Weights of a small CTC audio transcriber: 15625 training examples.
Rows from block 3 of a small CTC audio transcriber, named by matrix and row number. Rows with one number within an expert belong to one neuron, the router's apart. Each number is 500 + 25 x the weight over its row's rms, rounded and kept within 0 to 999. All counts start at 0. Numbers have three digits each. After the name is the row's rms in percent of the matrix's.
Before each expert's rows are labels from the 100 clips, of 14976, where the router gives the expert most weight on average: "loudest band" is the band of the loudest frequency at the time of the peak. Only what is clearly more common there than usual is listed. The data: read English sentences (LibriTTS-R). In brackets: how many of the 100.
# router: router (model.blocks.3.mlp.router.weight, 8x192, trained with AdamW), inputs 0-191
# gate: expert gate (model.blocks.3.mlp.gate, 8x192x192), inputs 0-191
# up: expert up (model.blocks.3.mlp.up, 8x192x192), inputs 0-191
# down: expert down (model.blocks.3.mlp.down, 8x192x192, transposed), outputs 0-191

# expert 4
loudest band: 250 to 500 Hz (47)
router.4 097:484465485539527517460504476548502499465508511538491467494491501514510461452528472485487505474541471521529459496514479475483543515508497500460515477530477473482534494468489536458453468522484481474516432481531526519465495494497526534497517505469521466464474517512521511459481532505527476520496507482467473542477459516495511467500488545467491491498508505504517507538501511499484442538489456475491486504521487522497512495566477488511512486497473483501495536522509474469504456501506465491500459506460501460483545498504491529501514508518454506501531513465486469501448519483492467491
gate.6 096:522482494502529503519493503536520499530543517457512494511508489517477537492551489520479449471544515493498540473502523453484548456544509515495470470544453487479496481525516501482478495468482495500504497481482456532505518511492544519520468474518478489517505520497473477516519527558512516510504540475539470502451507459469540552511489521490509451534498516503540467496479456502483545499498478491444484490457520508458512471463514514504486480486517529513462488480516519475477472481482521513519472517479512518504444521524514510475482502489521506530516526505460497504530512519507544478
up.6 098:476505472457476503496514523484501490435471508490501489474487509480533461524488499478523569509514465474474514498544470516512454508455489488490515538465530481522507522483469512483510505512518470505491517533511534496516522515520483512495520525497522492506476527479523517492514452457508473484501465530436500510528540527514492486488529462526483545476512522526476560519517548486506466485507524479525506496532466476478485557538492500526534509529469465487526522517475484461524514464490493499493539484479507517488532492515515504532492448514489516503496494516557531505473474502495445529
down.6 101:533461500503459527465477540540470518457491488501493489522474478481501545517524524463483535505503469527467512513528509519483473537486492500484516522499504518467535477493499478516494485502473451472491504465521517477506518488492474480455517506499502530517526496466514550493472486476496472479486480505505500507457506462503503457500521583488467550508496494536511525509469475472484484504508527467490523503491500446497462462538517467512485529500510471457510538475494473510492544521501520461442502477491510484496537472491536504527502520444524529471476510501479513526460489507455521467
gate.7 100:499488503476516520534546478476469477497499553482538488475510491517534542537545492443529505496540477487515530506482520562471533461485453493486545513507530493497503511525491484516545510453496495476504463502560521517499542508500475507483472484481474513481534467524478542512542496497440520467514529514502454433471517466514524516472508542472495489475478502531518503511492498532479501469492544512478497513513489510506522485442526489500523500516500470526513478541519508489491524525515500483510498500466498491506470483486490536512479537499485493435524485499505517472521462512480490514
up.7 100:491515483468488509496516492545485503517486525514498487496521486521518509490532481520535482509497450463519492489492500518483504496462499537516505548505536544539506497501484521482474518532503483503475480477499493491462495553515502473486489509519503510480469489513488494504500517424469500494551501483531465505475562508522498492503507531450498503511512489515501542549546445492488522480519519531489479484486517481495494499492524518523525420507476468470479489490450506521471507567501482504490514538454518516497454511500520497557501559509460515493531518483465508461517539458524522488
down.7 101:469506495457535484473524501477485532520526486495472478498550482510483486490513486474530501475504511516493492530486507458517535521459494502537508509469516517513501530479524461534515511512502524537516511531523527524502458510527460517459521527519489523523518502511485498508536507495546482512502555461493512524466514505488468478483495518555502493463478507493514512488529445523473495544503482479476550485513510464481522481482490490527515476453467505518453548497424524462492454509511512510531504484516495494476494482480481510492483495501519506558531513461526478446527484545553520519
gate.8 101:486480448432470506492473504519470505491505515523526527492455514552463448506486527478571512476474502502537498505496507438495487515521479471506502504506558510493489472505454512522494511439486469502514465488530487510532509487528469488507512479491495513483479527514462509526518471506472460482489531484513444500458521505450541494473530501534513489519493497487483507478502499471455515502512479499532507526536506496473525482477499489515517526481539518528518502521540498458518487520492454532467487481511491503478498475485473510519535482495498498491468453519480550485506497527560481531
up.8 101:544500479546494472550458527509518483529452492525534505484495480503503499497455480502468491489516516539521521525523503521507482499458488550523517502504489499490455483477446497467546476505528510494481507468486455492477480480488478530489513477508465478516536514523548474474469514477515510498503479534497487524530515502481497504473467511523492517569540433436494511502481506469517474515509481440484490501539476522508513482514501537512509496453472487532482508501516494498472555501457448532542485502485521503491484513553501514503527490496490504551491465514502513489493527524515477509
down.8 101:547467486507556493521476505495474508507515491532487502529513518457522520505498454488510482514518476496494519527500497437472457490518457548495505529488504454500530469506511529478475536491500518527488472513511472513497500450503470488506494461507499495485505514492512515559455509472537491502522535473547498488522441529547485487487498501471510527485499485461482505462466520528486518493484505554506476481447492488508486517540479485503509484492487503515464488484520552487470482541476455516460515496566496506509508529524454528541531507485518529440495501505516509486483491484516472462

# expert 7
loudest band: 4000 to 8000 Hz (71)
router.7 104:555495459487469499518480511515464520521500495498466500499526465532467467526534463472486498495500482503492503482460454532487494541509528481499513507511477521506494500482511450456488465502507476501483486508545474521539528531494501500504511522542516509472517488487537520487487485515463511518482499507461511511514500495517514512468527524530500500514455535500495509461530489487513519460486516507465518481539491473506494502522484455532460519489472540532469451518491464526503516485468517484501487504549448521560416492508492476478474500488491500539501466520519494450493539469499558469
gate.6 098:472509463531506532496440503440501511491514519500498473536520499510535481514479513485495503483534476477498476563498472494535506560522505481541502555531492510504497512481512524509459492488513492534501478504515478515511539465467481492498465496518494519474452503491468477542476454489493514522526519575460512510497514490463505529465484517529509490529543509477514480477491491497520537526477509527461478519542474458509459500530506449504432505528500503482480506494514515483476528511466526505486511561476489524500507529520502450508478467484534483507501519492485520482492480500541490484
up.6 096:494458544528536472501501490518536489498540493485511491492449475497481483478521504512516453491473501533465536490474510468514541499500497525529517453511494465506489526517526531443518505539496514497458491486527450512497499474476483506503501487474518484528539481489515537458521505504550483511495493485526502510518533500498503416514478485527484521513486509455531541523493489468486506534432509489499489503479493495473555490492479497497536496451486493472485549520499529487510515497529474457507535497481492467503519533537536467488464477536477509494489533504462472479528546505471482483
down.6 096:496537523518441474458488457497493499514442485459492516497516503563532528484496508520502495494501469507466475452518516502505520530538447513518487489519506481442466493520484517448471505541486492488574477471493470552531480500514484506512485476475489511470498509487490510533489493499494509529452531541548475486510508504555474501495517462454510497543504500472485475498549493523511504487470524501509480495500517481475489490499469490496526521558449535458524494489497507502486524481500488540486506502484486489465519478493507490506515501453513492467474455499489499534530508473474489531
gate.7 107:488521480519528494507483505520473530502460520502496509505490519499452538494487458536520458536496521479497484522517484511460517455456496411497466523496492465537529505472487526510491475543553527517516489513450499514509480516529508524523525512520548484499502506511545528484501496500513490492461505509471501499522540511465450520492472486527536491485499496488499485503483486500522555513469504490518426461497486521519484548501489522485516485445564490516489481479472492462505500492554501545497520543497499508528508489489513511490463492529465530506528517508449515490476489469491510505
up.7 105:501495459521499468531513526447484466522451495500516450496492482497517480514489498463543496485499523482533518513528524530494467474518488447536482549506481488507501495495521468483485531486478508517522491487472487532502482525499518486521487484502495532538483493453551496517528458493541471485501537531499532499486525529512483511477443480505517421501493503534511449498505483508554529501491467502491472442533486502505517506491523564440512550469478470502486498496497482505488514557532484495506511507515488482503519514471442485485469488472529483509519528497509523496490482480489536508
down.7 102:487495526525497500489519514466506472498517493522509538497471490507499478467500507517491488518497552504520483554508557464516508506519519465444469517504499475509501512532510479494552500475469500536515483504498515543493483527508519488499452502487510513486535485524554500505516475535506468478507536519484525479525486510494479534486523489514533503515522484525519512528483492518509479472552505519473488477546492507507488483527497543533442518505490509491512492538459484487504508491493489537487519509503472417559514502528519507508481460525451495550441514419492466509507509461467502472
gate.8 102:483465463486507469507515507505461450503506472470533521532483484506460510450497503490513540471519519523522513505536522554508508492478510525538503531513511555511481502516490516518492512492463509514467485486498448510469517510464533496495501470471512475533497515519514527480533501508476474465507536531499497507497497485463526520516488516504549488495481489531427500508546457463471483519532480451480462466512499498511513501494500500497513505493539498554510489455506515482471459526480492462484491479483512516499513521452471536492505497491514495566511507464492460493515494533577508542
up.8 106:521496491490448518490561509505467509511459511523474493467490482466505490505533504482506464490507515488505487503482540474516456539509510512501484530485469484526519491516482454453475507488520501485479555496481476523511488510502493472508538509498465567531511469532495525505523496504485511484495485529528536481488511461499441503474529465490497475505534520498519486532466540487491521466501512468547540464482502523515523521495486518474499517491421500516478509467480482540488509536509528516499511505519505448530531474528504474469552482477501505470507474528471507512520447536465525455
down.8 099:510479496467498473509520484526461513506491500533532505455514504503519495546497513500477491505506504537509518514501530556523493487507480473554502479518519556515528545543495457509480524466471495535511491471529466483509473492460512489487529472520556488503517499515529461558519540453463511508506496488533507516463518501504465476514543507520517513533462470512523536523545526521486512493501535503510481482515484483518483511450500453485531474473494498517491486532484523561496470493535465535510504518476453484530492501511448506494479514510458493531460523518476486499481471462486473481

# expert 6
loudest band: 250 to 500 Hz (42)
router.6 098:496470455512477498520468511524522526490522501508513487513471502497528528469491514530435520483473521522483546518475523530474495494484521505539543480526441497492481477498518472503525483508470478522540426480485488514496500529478533520515482495493487485501526495504542520511514489488511465453519493572500530466482519488499534499530467447518524545504517544509479493488561513519482513495539463483487496497558494508503526479467516491477506540482497494517471546485534449515443525491517446532475489483481536497447497508509506514510524495488524524519515500525503520505497497502504513498
gate.6 125:478497509510524504480490447532534501470533504518477467469487494537450510491479507499504516530476510482502546527459492489542478518480486496510500528495544561463466489476480515495518539524459496491503521503509466506471473484509500482511469462544497539481507455487509541486515526515515515521524491492499508450485512519495557550500523492464481531487506516537482464513506536507488505503463517487510518529466532463477509490514507490512565461487498468463481460479465523499502486524479445503518475505495495458513497492509508511558478558483493506480502522495457450505499486474548500517
up.6 125:508497518532518492516465480508518552496477512507510504508467486505441453501438469513499476526521531485481502487512523471543546524521488463517504499502514544501471521506447506472536538501520531517506481454494515489501506484505508504513496500526503486513517487480507516483462483472540512524509468498516522474522501494557550516490530510508448505463537504505465494518509549515508482498503492500443476498453492503525512476525507453520545528481498516485499431497542466461525519501468453521528501504482493519493520502525525468523487532485503525459473525481505466540517476511526485553
down.6 106:495496502519517526507495510537501480512502520520539506506486507527501492500505502524494508511452523491477509524479510501486504522450503502511516447487517536513468501521471530536495542507492511514508455504487509519484447530442528459532505518484481475491527498526510521486498483533498524507513498529499521455479490458483520512525472490523508538478475477508508576490500540551530547506497482526481469531502432524516505450504516498491462487475499489475486514545498499466481491483508529508492513497484517426528504519506480531456497497555515505444497550455458490503513555494526525494
gate.7 100:473491470495488458518496531522514475532466500473507477457484502464497523530534503527476527484483480460471465481519472512519429494493511534493526530511460525545497492490529487507500503512537533483501502488470513499497470522515509512465466506521476539510515471485532480520516445428494511501457496541460491468513547518511480461502515485518533511539465518519483507502487519477494518496533495471566491447490526502461506514480493514476560487511481477492481496509515502488470503514495483504492491518472538494496494533514511464500470492488442491525497521536459511454496476511557514520
up.7 106:525526519473503521536485516530514496483516506532479492477526531488513488504487484510508509504482481516521498537517438488503519508510459483519511521517471477521492465455503515513469468515494481496509498496493509498537505504477507479466499478508463556519515541509486487484491498476524475547502524549505532540505526509517481468524477519541491435486484537517519492504507501421480468494473565566502534517509509473505486466542499485471536497488496494500447542466534481462491458497518488526496485510497481519518479485487500526465531475518511563489475504460509499499557517446485494506
down.7 096:502500488536514481486482510513501484493536475482535453499436496540495543485503523471505494496482468525497513485494432510497463479468487556531499509488536535463494523537514500532532502525520516512492435483539491529456461487467505538481493483495486484534466455519530523526527507501549517513482521517525474519466519481497527522479499505493497486486523489497474526491532517511462510529458482493509534511517502482487488497479461518470509507538466494454513513473550507478491506511455468503523471574517494497454462479501503512457480491490485484502497460541480505468480503514511495470
gate.8 108:544484537481504507520485499452527474501528496466467480487494503492489486533474535479514476490497477499521522431494472522500502500517442448474509471447523514496495507499479497475509502557514527518515458459533480501473508520492495474550488508470548525485486520465496539510490485503547510547524482468498495466468530476500515473491517503476492495466503516479522509544496495532504480473504510489459510490502494466501510496477512521502479556505503527492506498501536493469489478478500515514496497508517469473475527485519475433549430520481526459537534524540498490453468472499509522482
up.8 105:463544488480480492503479491537442480483520545513493499497485492525480536456508485469524492478487519514475507468527499482533483482475539498523526514538496481474541486482504465532508488471460448505540500533497492492471496483491470530479512549497486465491485476525535457472504500504536535485488554482531527501528491494497471537502493485516517503489492469514507501499484504494528495512546473502519498517471540477513537515494480512536519476476523505508509556527492540527519513465495471516549513456505517508535509506468514568445546519525487547492479522472488532508534505487469462504
down.8 108:480482468532518501484518508508489473522509523521497477491475543492494524539514464500490570560518494486522507524502485501466518484511495535497505470484469532436489526472515503491483486484474440490509512476484484523509486475516499461514552437495520520482522492495486510479541509506492504483523502505485501486492450439493513496492471526521532494494455527473516495487523527506488501542526518474504494476502526487516502519543538484502524484472507507486502502522549539485471444464455458549538464473521495534528501482459504519439518494506519492505496494459503546504512471479466504472