From a checkpoint of a small CTC audio transcriber.
Model: 11M parameters, arch conformer, norm layernorm, activation geglu, moe expert_choice, layers 8, width 192.
Training: soap at rate 0.0035, 8200 steps, batches of 128.
Data: trained on read English sentences (LibriTTS-R), 67.2 epochs.
Rows from expert 1 of block 5, named by matrix and row number. Rows with one number belong to one neuron. Each number is 500 + 40 x the weight over the matrix's rms, rounded and kept within 0 to 999. All counts start at 0. Numbers have three digits each.
# gate: expert gate (model.blocks.5.mlp.gate, 8x192x192), inputs 78-116
# up: expert up (model.blocks.5.mlp.up, 8x192x192), inputs 78-116
# down: expert down (model.blocks.5.mlp.down, 8x192x192, transposed), outputs 78-116
gate.85:546487473548448447461553555584476503479497485550510475439494506540516536490441550501497527459432528494527530448503515
gate.86:549517458495488500563479529444490467561485489448491470515512404559529473523542449531490506432468490497556539520444504
gate.87:462442423462524460570545536554488561538512529582478524493532459592515532477527419541480507501513475487440466538415510
gate.88:512517483487448425491466529526508441494498490448486514461511540487436469451545511507489489515456572512558533449445522
gate.89:549486535477556493514503531500404513513406570528548476534445533565479491486462576561458492471529499526462535474527473
gate.90:488452520434549482507521547455536456460531540547458449539504491456511445549492509514482487423528496528495536487495478
gate.91:599518454511557473516496554467496506387534470510476514483561434504463501501555469545517489500531511497486547556467504
gate.92:530472498457478505506430487482530448603486480452486526550552442559431498520549508580469506514447495452488490528510494
gate.93:525493501487513459480515568443521455511424475542587441480567422460490518583458500474448557595485500384436457571485513
gate.94:520536482517506493558527487484421577448527459552512520481580488489499491528459509481475445470445516482500474500456447
gate.95:476459564646500486536452526521497584535518485484573462487505571435466536551520499458488515507552490433396516479477556
gate.96:621540512496498417537505494518566472466439515548563477403486509530466535479563450551501515484479468575526492504511496
gate.97:445552524504485515582499585511431436466542609477524391474424455507457439514516469492490511567433457502489499427528581
gate.98:454467520435550539542546520482499504476529468467564408446451550532502528544547481548467511501478507495561538553484572
gate.99:578565487548460483538515456513543483500467494434443519489491484492491542467492536527421540520427537516458529497565543
gate.100:523483469452482489522505492505545538497561448544542561539527520512501494509416442508492512518500421483532547518372493
gate.101:493534454525528488479449582444485485533528538467474482486535457455511554520517543507471410446546534525449488500540517
gate.102:462435460504525500487514539514527481520458551538546452500522513462521506432485475491487472470524431524503485467511519
gate.103:465508544543534530541461535513504524444569481514491518519516503479521500488450476546537485527517500499441531524518538
gate.104:513474412513472446557525519451487457479464583533467483515481493438423455476439511490503529501500533466449531536490469
gate.105:500508552468421479408538509468509576548545527468472512531460573550537512507531454386510526510511477501570431535555574
gate.106:560478506488511581578477527495508449524467553427507507539555477499500507538445469451536547519510498536517471467511519
gate.107:634516547508553486543516508470499495476484511513521521484475524529581540499467430521497453478497446447502498504454469
gate.108:552405427459488550547431499450485482541480473472573517412502461561538477455505428481508470522526559478521434519519496
gate.109:510466464440483509466517504529555511513449469514426440449453501532518502483513446541434539498478527465506398503443563
gate.110:492487475534548518454520559583499545493414502488476551528478515469494485489498481534527497505458437549551492529547516
gate.111:560480532441494505511508522535516559507475466456518497496420450482550500501508513547576508436565481555504498479464505
gate.112:515506521500516441460501422494506505504537499580482510508535450461488534479508525516591434471509506444530517592531494
gate.113:462529502526482551470472477481434556526558496523483512564494449542542464542497545463527473484532490516503502491498524
gate.114:520539469460545486523494508512463490516537491513514485497483552506536538527526547496500528420494489504493536441460509
gate.115:553561454557484547520425488478529481472444557580518473472563460519474481494467496525458545447526435465471494467478532
gate.116:523540440527490467504530479465577477510494439484533516459606499502549497526509550538489514462465588512500560528433524
gate.117:527567437504576478551498544469535476441449512530544490482440467542436543421573475539429433511468464474470504543502562
gate.118:511440554497537532516507475523495514448499543497461500504472525537512517455538587509487484565523457452440519520537483
gate.119:460517488509506512500581555493538470512459472420513471428495452527507449517503520574501523415541446502504504514548501
gate.120:514487514530508449539481471513494438575485508494443540525462526553599453551527579408514514502522479467508542500487523
gate.121:479488537549494485440547489498505500473571536523543538494478530575515568575526530530387489537571534443499542489494496
gate.122:534431456471532460541469489558480530509576471464448560479483470509535492578512432528480445481551426597472543538479472
gate.123:590491540410544463420477526469485512584541524495473433527568481511489443480530454495432536525519611463470487464485456
gate.124:502514518471524573427516555456464519459484536482518547514523508452491518504524522535447532523487463497512476519508468
gate.125:560520604476521439519489527460520499554508536520492503493544463499465445440552568519550485464474448428494560493530467
gate.126:451618514538528475481495512410441494523487533474409554576473553535529544528482436422520512509499525564449488539476512
gate.127:554482566470549490511486489475446492513525537495456473486491517500518525565521521582497465477502578481445461504478504
gate.128:503472529502429479545516502496507458541493523467444499469545450429492518514579608501503503570520597485487552459544499
gate.129:476527496549485477464529502431554483457510468492445447452540543506537458490499587492493519503552429547502523531422515
gate.130:575489490441482511548504552504537547472561505465496542430495580478528449524477470529467523398551475533495522510485491
up.85:495539474475473468478522544480474508522493513462472566516588499429542599475574484576524535475530472479494544478506474
up.86:452464540496521493476500458487515515487588472539461492503495588473523484429488458471488478591520491529428449489508481
up.87:481511530481458458523541479485523498453549475512472553495495465587511496552526501524560535498545515519469445452488492
up.88:535529577544535513462497494468504452554474410523502450541491520522500514488488455578486569525504474525464525563463531
up.89:503526501483511447483500430511557519549559518523545569453493523511466511480569550511479472430461476507512500551468502
up.90:523428522458531506514526582462505431519519468555530457521512553515497443571420535521478487499445464488510541522504475
up.91:568466505437450465543528525543450463551503497524532509462543427409529561486477549535451558558501514480529434455412452
up.92:492483480513525478498513449471407473551455451502461453585575502546451492574559495488457483546501548478473508498531532
up.93:507450508536442579457492408532455477538502511467452510489515535540433411481510517523559468455532445447522440458537471
up.94:490517513504492492473539463526422464445516508503466541525509491490488437500497538530511389538475557506532459501532476
up.95:480446447469522490530502553535495499435472456553507500505459537472536540495560576503521533471483598613488473518500518
up.96:584555510433492472453510515598462466486484520596539494437494457476481501530530521532460531489478470558521440484450520
up.97:499474484576472534489547500440439527555474505469413536582483493503446573468489509441520506471589508513595483563423458
up.98:553484531518515476505500565529522514481456456502535597516493465461494507481478552480520482524508531508492459528552455
up.99:533423513500510488486465519468508499491494531469447541558504471505484507490496460543463460482558481507563495497412452
up.100:486555469535532441532444538463483408508467547450490458493486483521455479508462445443520456550467542567552499520596517
up.101:449547459533521475484428529551474416510387555498468506514540503531491549492562500502504374475587538513479464529530457
up.102:524632513477531483506484498499471502475482398499483529534480451510518519555526532515501490466491547537460485549517460
up.103:458546487529502554499558498489522556420552469552530515478456604455466463500497499460544509447521513483485537537517516
up.104:446509452476508486515527490486453428493507522493523463450486498471401492491484507560479482502569544478521502505448510
up.105:561463481497453466462487429545578517506499510525554485548535519558567487475504456440540527485496478507472409479523556
up.106:528491493546488511517465518491541440527473560412453534554579503535521559495505449455487528505514489479529509446482534
up.107:522520533488500462488498542453561514456499471427545487506553455510502518504528463480479563525465598574510525466525520
up.108:558515509491501455464509550485536475523538508353478574521485566501438517508479474496502555545514457483575497433543496
up.109:463511476492487509529547509447422478455551500528502423526489504549452505459540555513496516553398452462458518506467486
up.110:520448481551520514555518505460522522490516436432540390604450526546535521553562492476565480498457478449544528525514567
up.111:608441486512519532454472481494514463509405455505458481525459505472541421505482533549518408522515467477524570507502429
up.112:575519469515514598485506500473524525454459508527517517496460494459527530512522523521447451506452481482459416475498525
up.113:474533477461465512568520472460454521494506528583482528547491446499523452555484494487551527520504499511486490539485511
up.114:495498537530481496518518525468492480429590501539502500503515484526560500513487499465459451442532477423485525485498476
up.115:444449495502497495494543518548558521448511532454461510495485556496502506513453495493552441493521521432563509490525473
up.116:479488501414517534476471511488470489534554543510522553478438507533449547437505521481509505497458490465495480442463459
up.117:470463545510483572393531465518502504525515478486499476516561491490536537575412487474513497470476541497551447500456479
up.118:496526537465562505527454463557465471448446537586492479490527518542487474474496564470512542519545498502450482478485470
up.119:465460506482503544471521493533493550548518472531501518520475473466456426556577485550471536507495474420526571507492475
up.120:490484531491517430554537452482520461558521484529422514477468555490580536523476547460483502460521545492550501467506521
up.121:488384532451504484538524447505487522492511497554512526509493532587511487520516521496514477449519438494492565503467560
up.122:532514438438564519492553435487469568504498540466514505525493533426466522485516497452422494547516490509437508451538493
up.123:509550451506579496502517483531531515485475493507510534543507489512495566454554507422502394451485522508496543554483439
up.124:456503479518502503468500518486452532565495527512537530517474493486581557567528539465454506486434486456506456564425482
up.125:433526512469470538464497554482475519549466510507403577533512539495499571507456512428435487474525476479487606481476510
up.126:488525454482481504465524531525440551550547515595544517485503568576489510585425461479484497534515536440486440536548507
up.127:434513482571452536483517520489593477473453451504507533511561454481467453464519508423445486545463518446476512477451512
up.128:469540420473496533471564470458474574479543492494508472510498530526553410470551518484475487512456432493525502513410522
up.129:447486476548474539541489475501497503510378494512491506504426559520500484442429504527557440481522401458499474477472413
up.130:468468480487490555462530507515529501501538417519512491506548556496540556505453465515502451578459414586507537516498513
down.85:420469430505470436492531564559527490501432458435535490521498433536527526481602488505502409507485444484482507516519553
down.86:536476535499522546505554474518525460534512544466502541478472524528469528503520450571504550537488473504479471517497509
down.87:500433538509558474466536469434439533479491529505512542495510527506485469461497527517471536447524526544474532553463442
down.88:539545439469500486430549439579471462530484438561504527443535505428479549487433492577547486479419513486465572421526577
down.89:512522487495480504450540511544529507466478516522491562550513496475418571517472488514504588565538507492547603489460502
down.90:507521503548493456550549456544533460528503498453435456526521563447562451481529450454513547589450443495463507527473517
down.91:479518512480536485531520568470411527585526474548483564538536417494520481458511458547434567541551470565536495493451476
down.92:571515508490484404524496472512568468482494514459475428487567525556532434538450486469560442447556565542523580543578512
down.93:464456525492482560456524435460510550569524473517472497513581512411531437481502509500494508510517548517538465446424455
down.94:514495478503528604396543485517523467536540524481493519565415524479500458491471559485577432507500513537510490416488460
down.95:492514430563452460538528566488499533474450522606516483512518516453436409559477486474514476507525466529526488502509424
down.96:472558533465535533485512459553479583520462472455427509463498482546436514476484526524503484527509485545606450556449554
down.97:503472506539565505468457492516506535555455537503470495542521467515506532448483497489557540486483535548522481551450525
down.98:521446515511431448520542489474553468537511485481457499529495535584413477531567453516475444495532506554528498434472527
down.99:491516427483518448466436451527509495504477505446532473494547430463529476551547512429526498488480528501523447514487545
down.100:452497557467459514495508520401507472456514453522495502498488526435516469506542466519520554447417518493445405512533559
down.101:469457524537508498578513541558494469603517558519581529528527481500431497456440535466516434508491566429411499508505515
down.102:521465517461522528492541454549522531506554552505480448494583528555502525441502470517534537504522554578526491559440491
down.103:505454459492499583538490459491492498478407560448551456519480474430494450400483450422524460532514496438518505446509494
down.104:548462505496489458498527516510515508499581489597503412490511527530474510463440481526506452461416513546489508502417481
down.105:517507501435507484493406386584545464485434570441470515505488394488478510463490522549487556509572499491456523449504581
down.106:473589504497405534521477518557511507515493498496485433476565521524527491571453373460484461492522532490472503569520524
down.107:482466507558418430502549471415496469477480475434541525500484519563530534545544486477477585491534489484491480494482492
down.108:410494557512531443456539424451522548528433474440483539501518523541474468484530503526488516513513582446514624489532494
down.109:445516509419414498521513586456477548521528457416470481530494432493480500601493464536440462462527462534437523456496455
down.110:501479532493520487482498453476546517523512504567469500497530470480453462574541472553498523512503515496467567515452554
down.111:482505408517512449523467488491508467469465595536462492559474499537546436542494449526508451468514486466472552435462524
down.112:479527482578520535436486583482521520516413536517500563523503526481534529523444488561475523507492460484498533429520514
down.113:468554536510454503543506519471503408489524496554530450530522439534509478480553520512473533503578456464442561528545450
down.114:479485554498479506499464479473523568460430531495525489515541497451439494557570572600422514436549522531527514503512564
down.115:465545429461470551558539528534507478517531586593406481516553519492546426575601482502470471517494479526516475504505542
down.116:537515533542499489438450479494495473565509567575488496452591504535450466520472479456477466502557533477525466491508450
down.117:530506421557511477566509494488470456535522509477499456557542502506476490528497503508489521581513502508481563491502559
down.118:523476495579497527517570495463488476530535456471508515417555649460502497472510532517517471443491514506568511498453574
down.119:499438502491495554464440480459521484500391522522519436535556533488473539487480474526538419476469492523496491530504465
down.120:467554499431532451490511475522485504514581511506471498523490517506479450434551549463464488530503464536516483502466517
down.121:529514500517443469409529489456490448453547492493533538535492417482460503467456525428477518464530439494598484506525477
down.122:487450479498492550528500435453471587495575450441500515459473452623531463465608521564445513560521455558449581495445561
down.123:412514523449516483517563520564566489541498478518493454505470429516450455548559539462464559455457527442515533462530537
down.124:547573483520538523552492457513437535519500469541479431547514453455525457506557527495444475497460507471418494512505464
down.125:476524480522548497480522489533508484534514457445487508487465513530505525531529427439450500536458540555501447476451458
down.126:482540548555520541474505615614501497520580555525512474520526501512458466421564523488489559469503500562572525484534464
down.127:572510459442510540433436494479546521447470559467439540482553550480518523514442561448459528512461471518505542501534525
down.128:517496420489576503520501455482517460517479525526484545520498509496537542468451479511520503532531570514463560507509568
down.129:518466463525522523512468456489544471439448522455479473588428396486435446490451455506470506518439467475510522474519500
down.130:489519534523491536478495470477477500511541440532486499407464435487491516510486604493522465543462446519456542498478522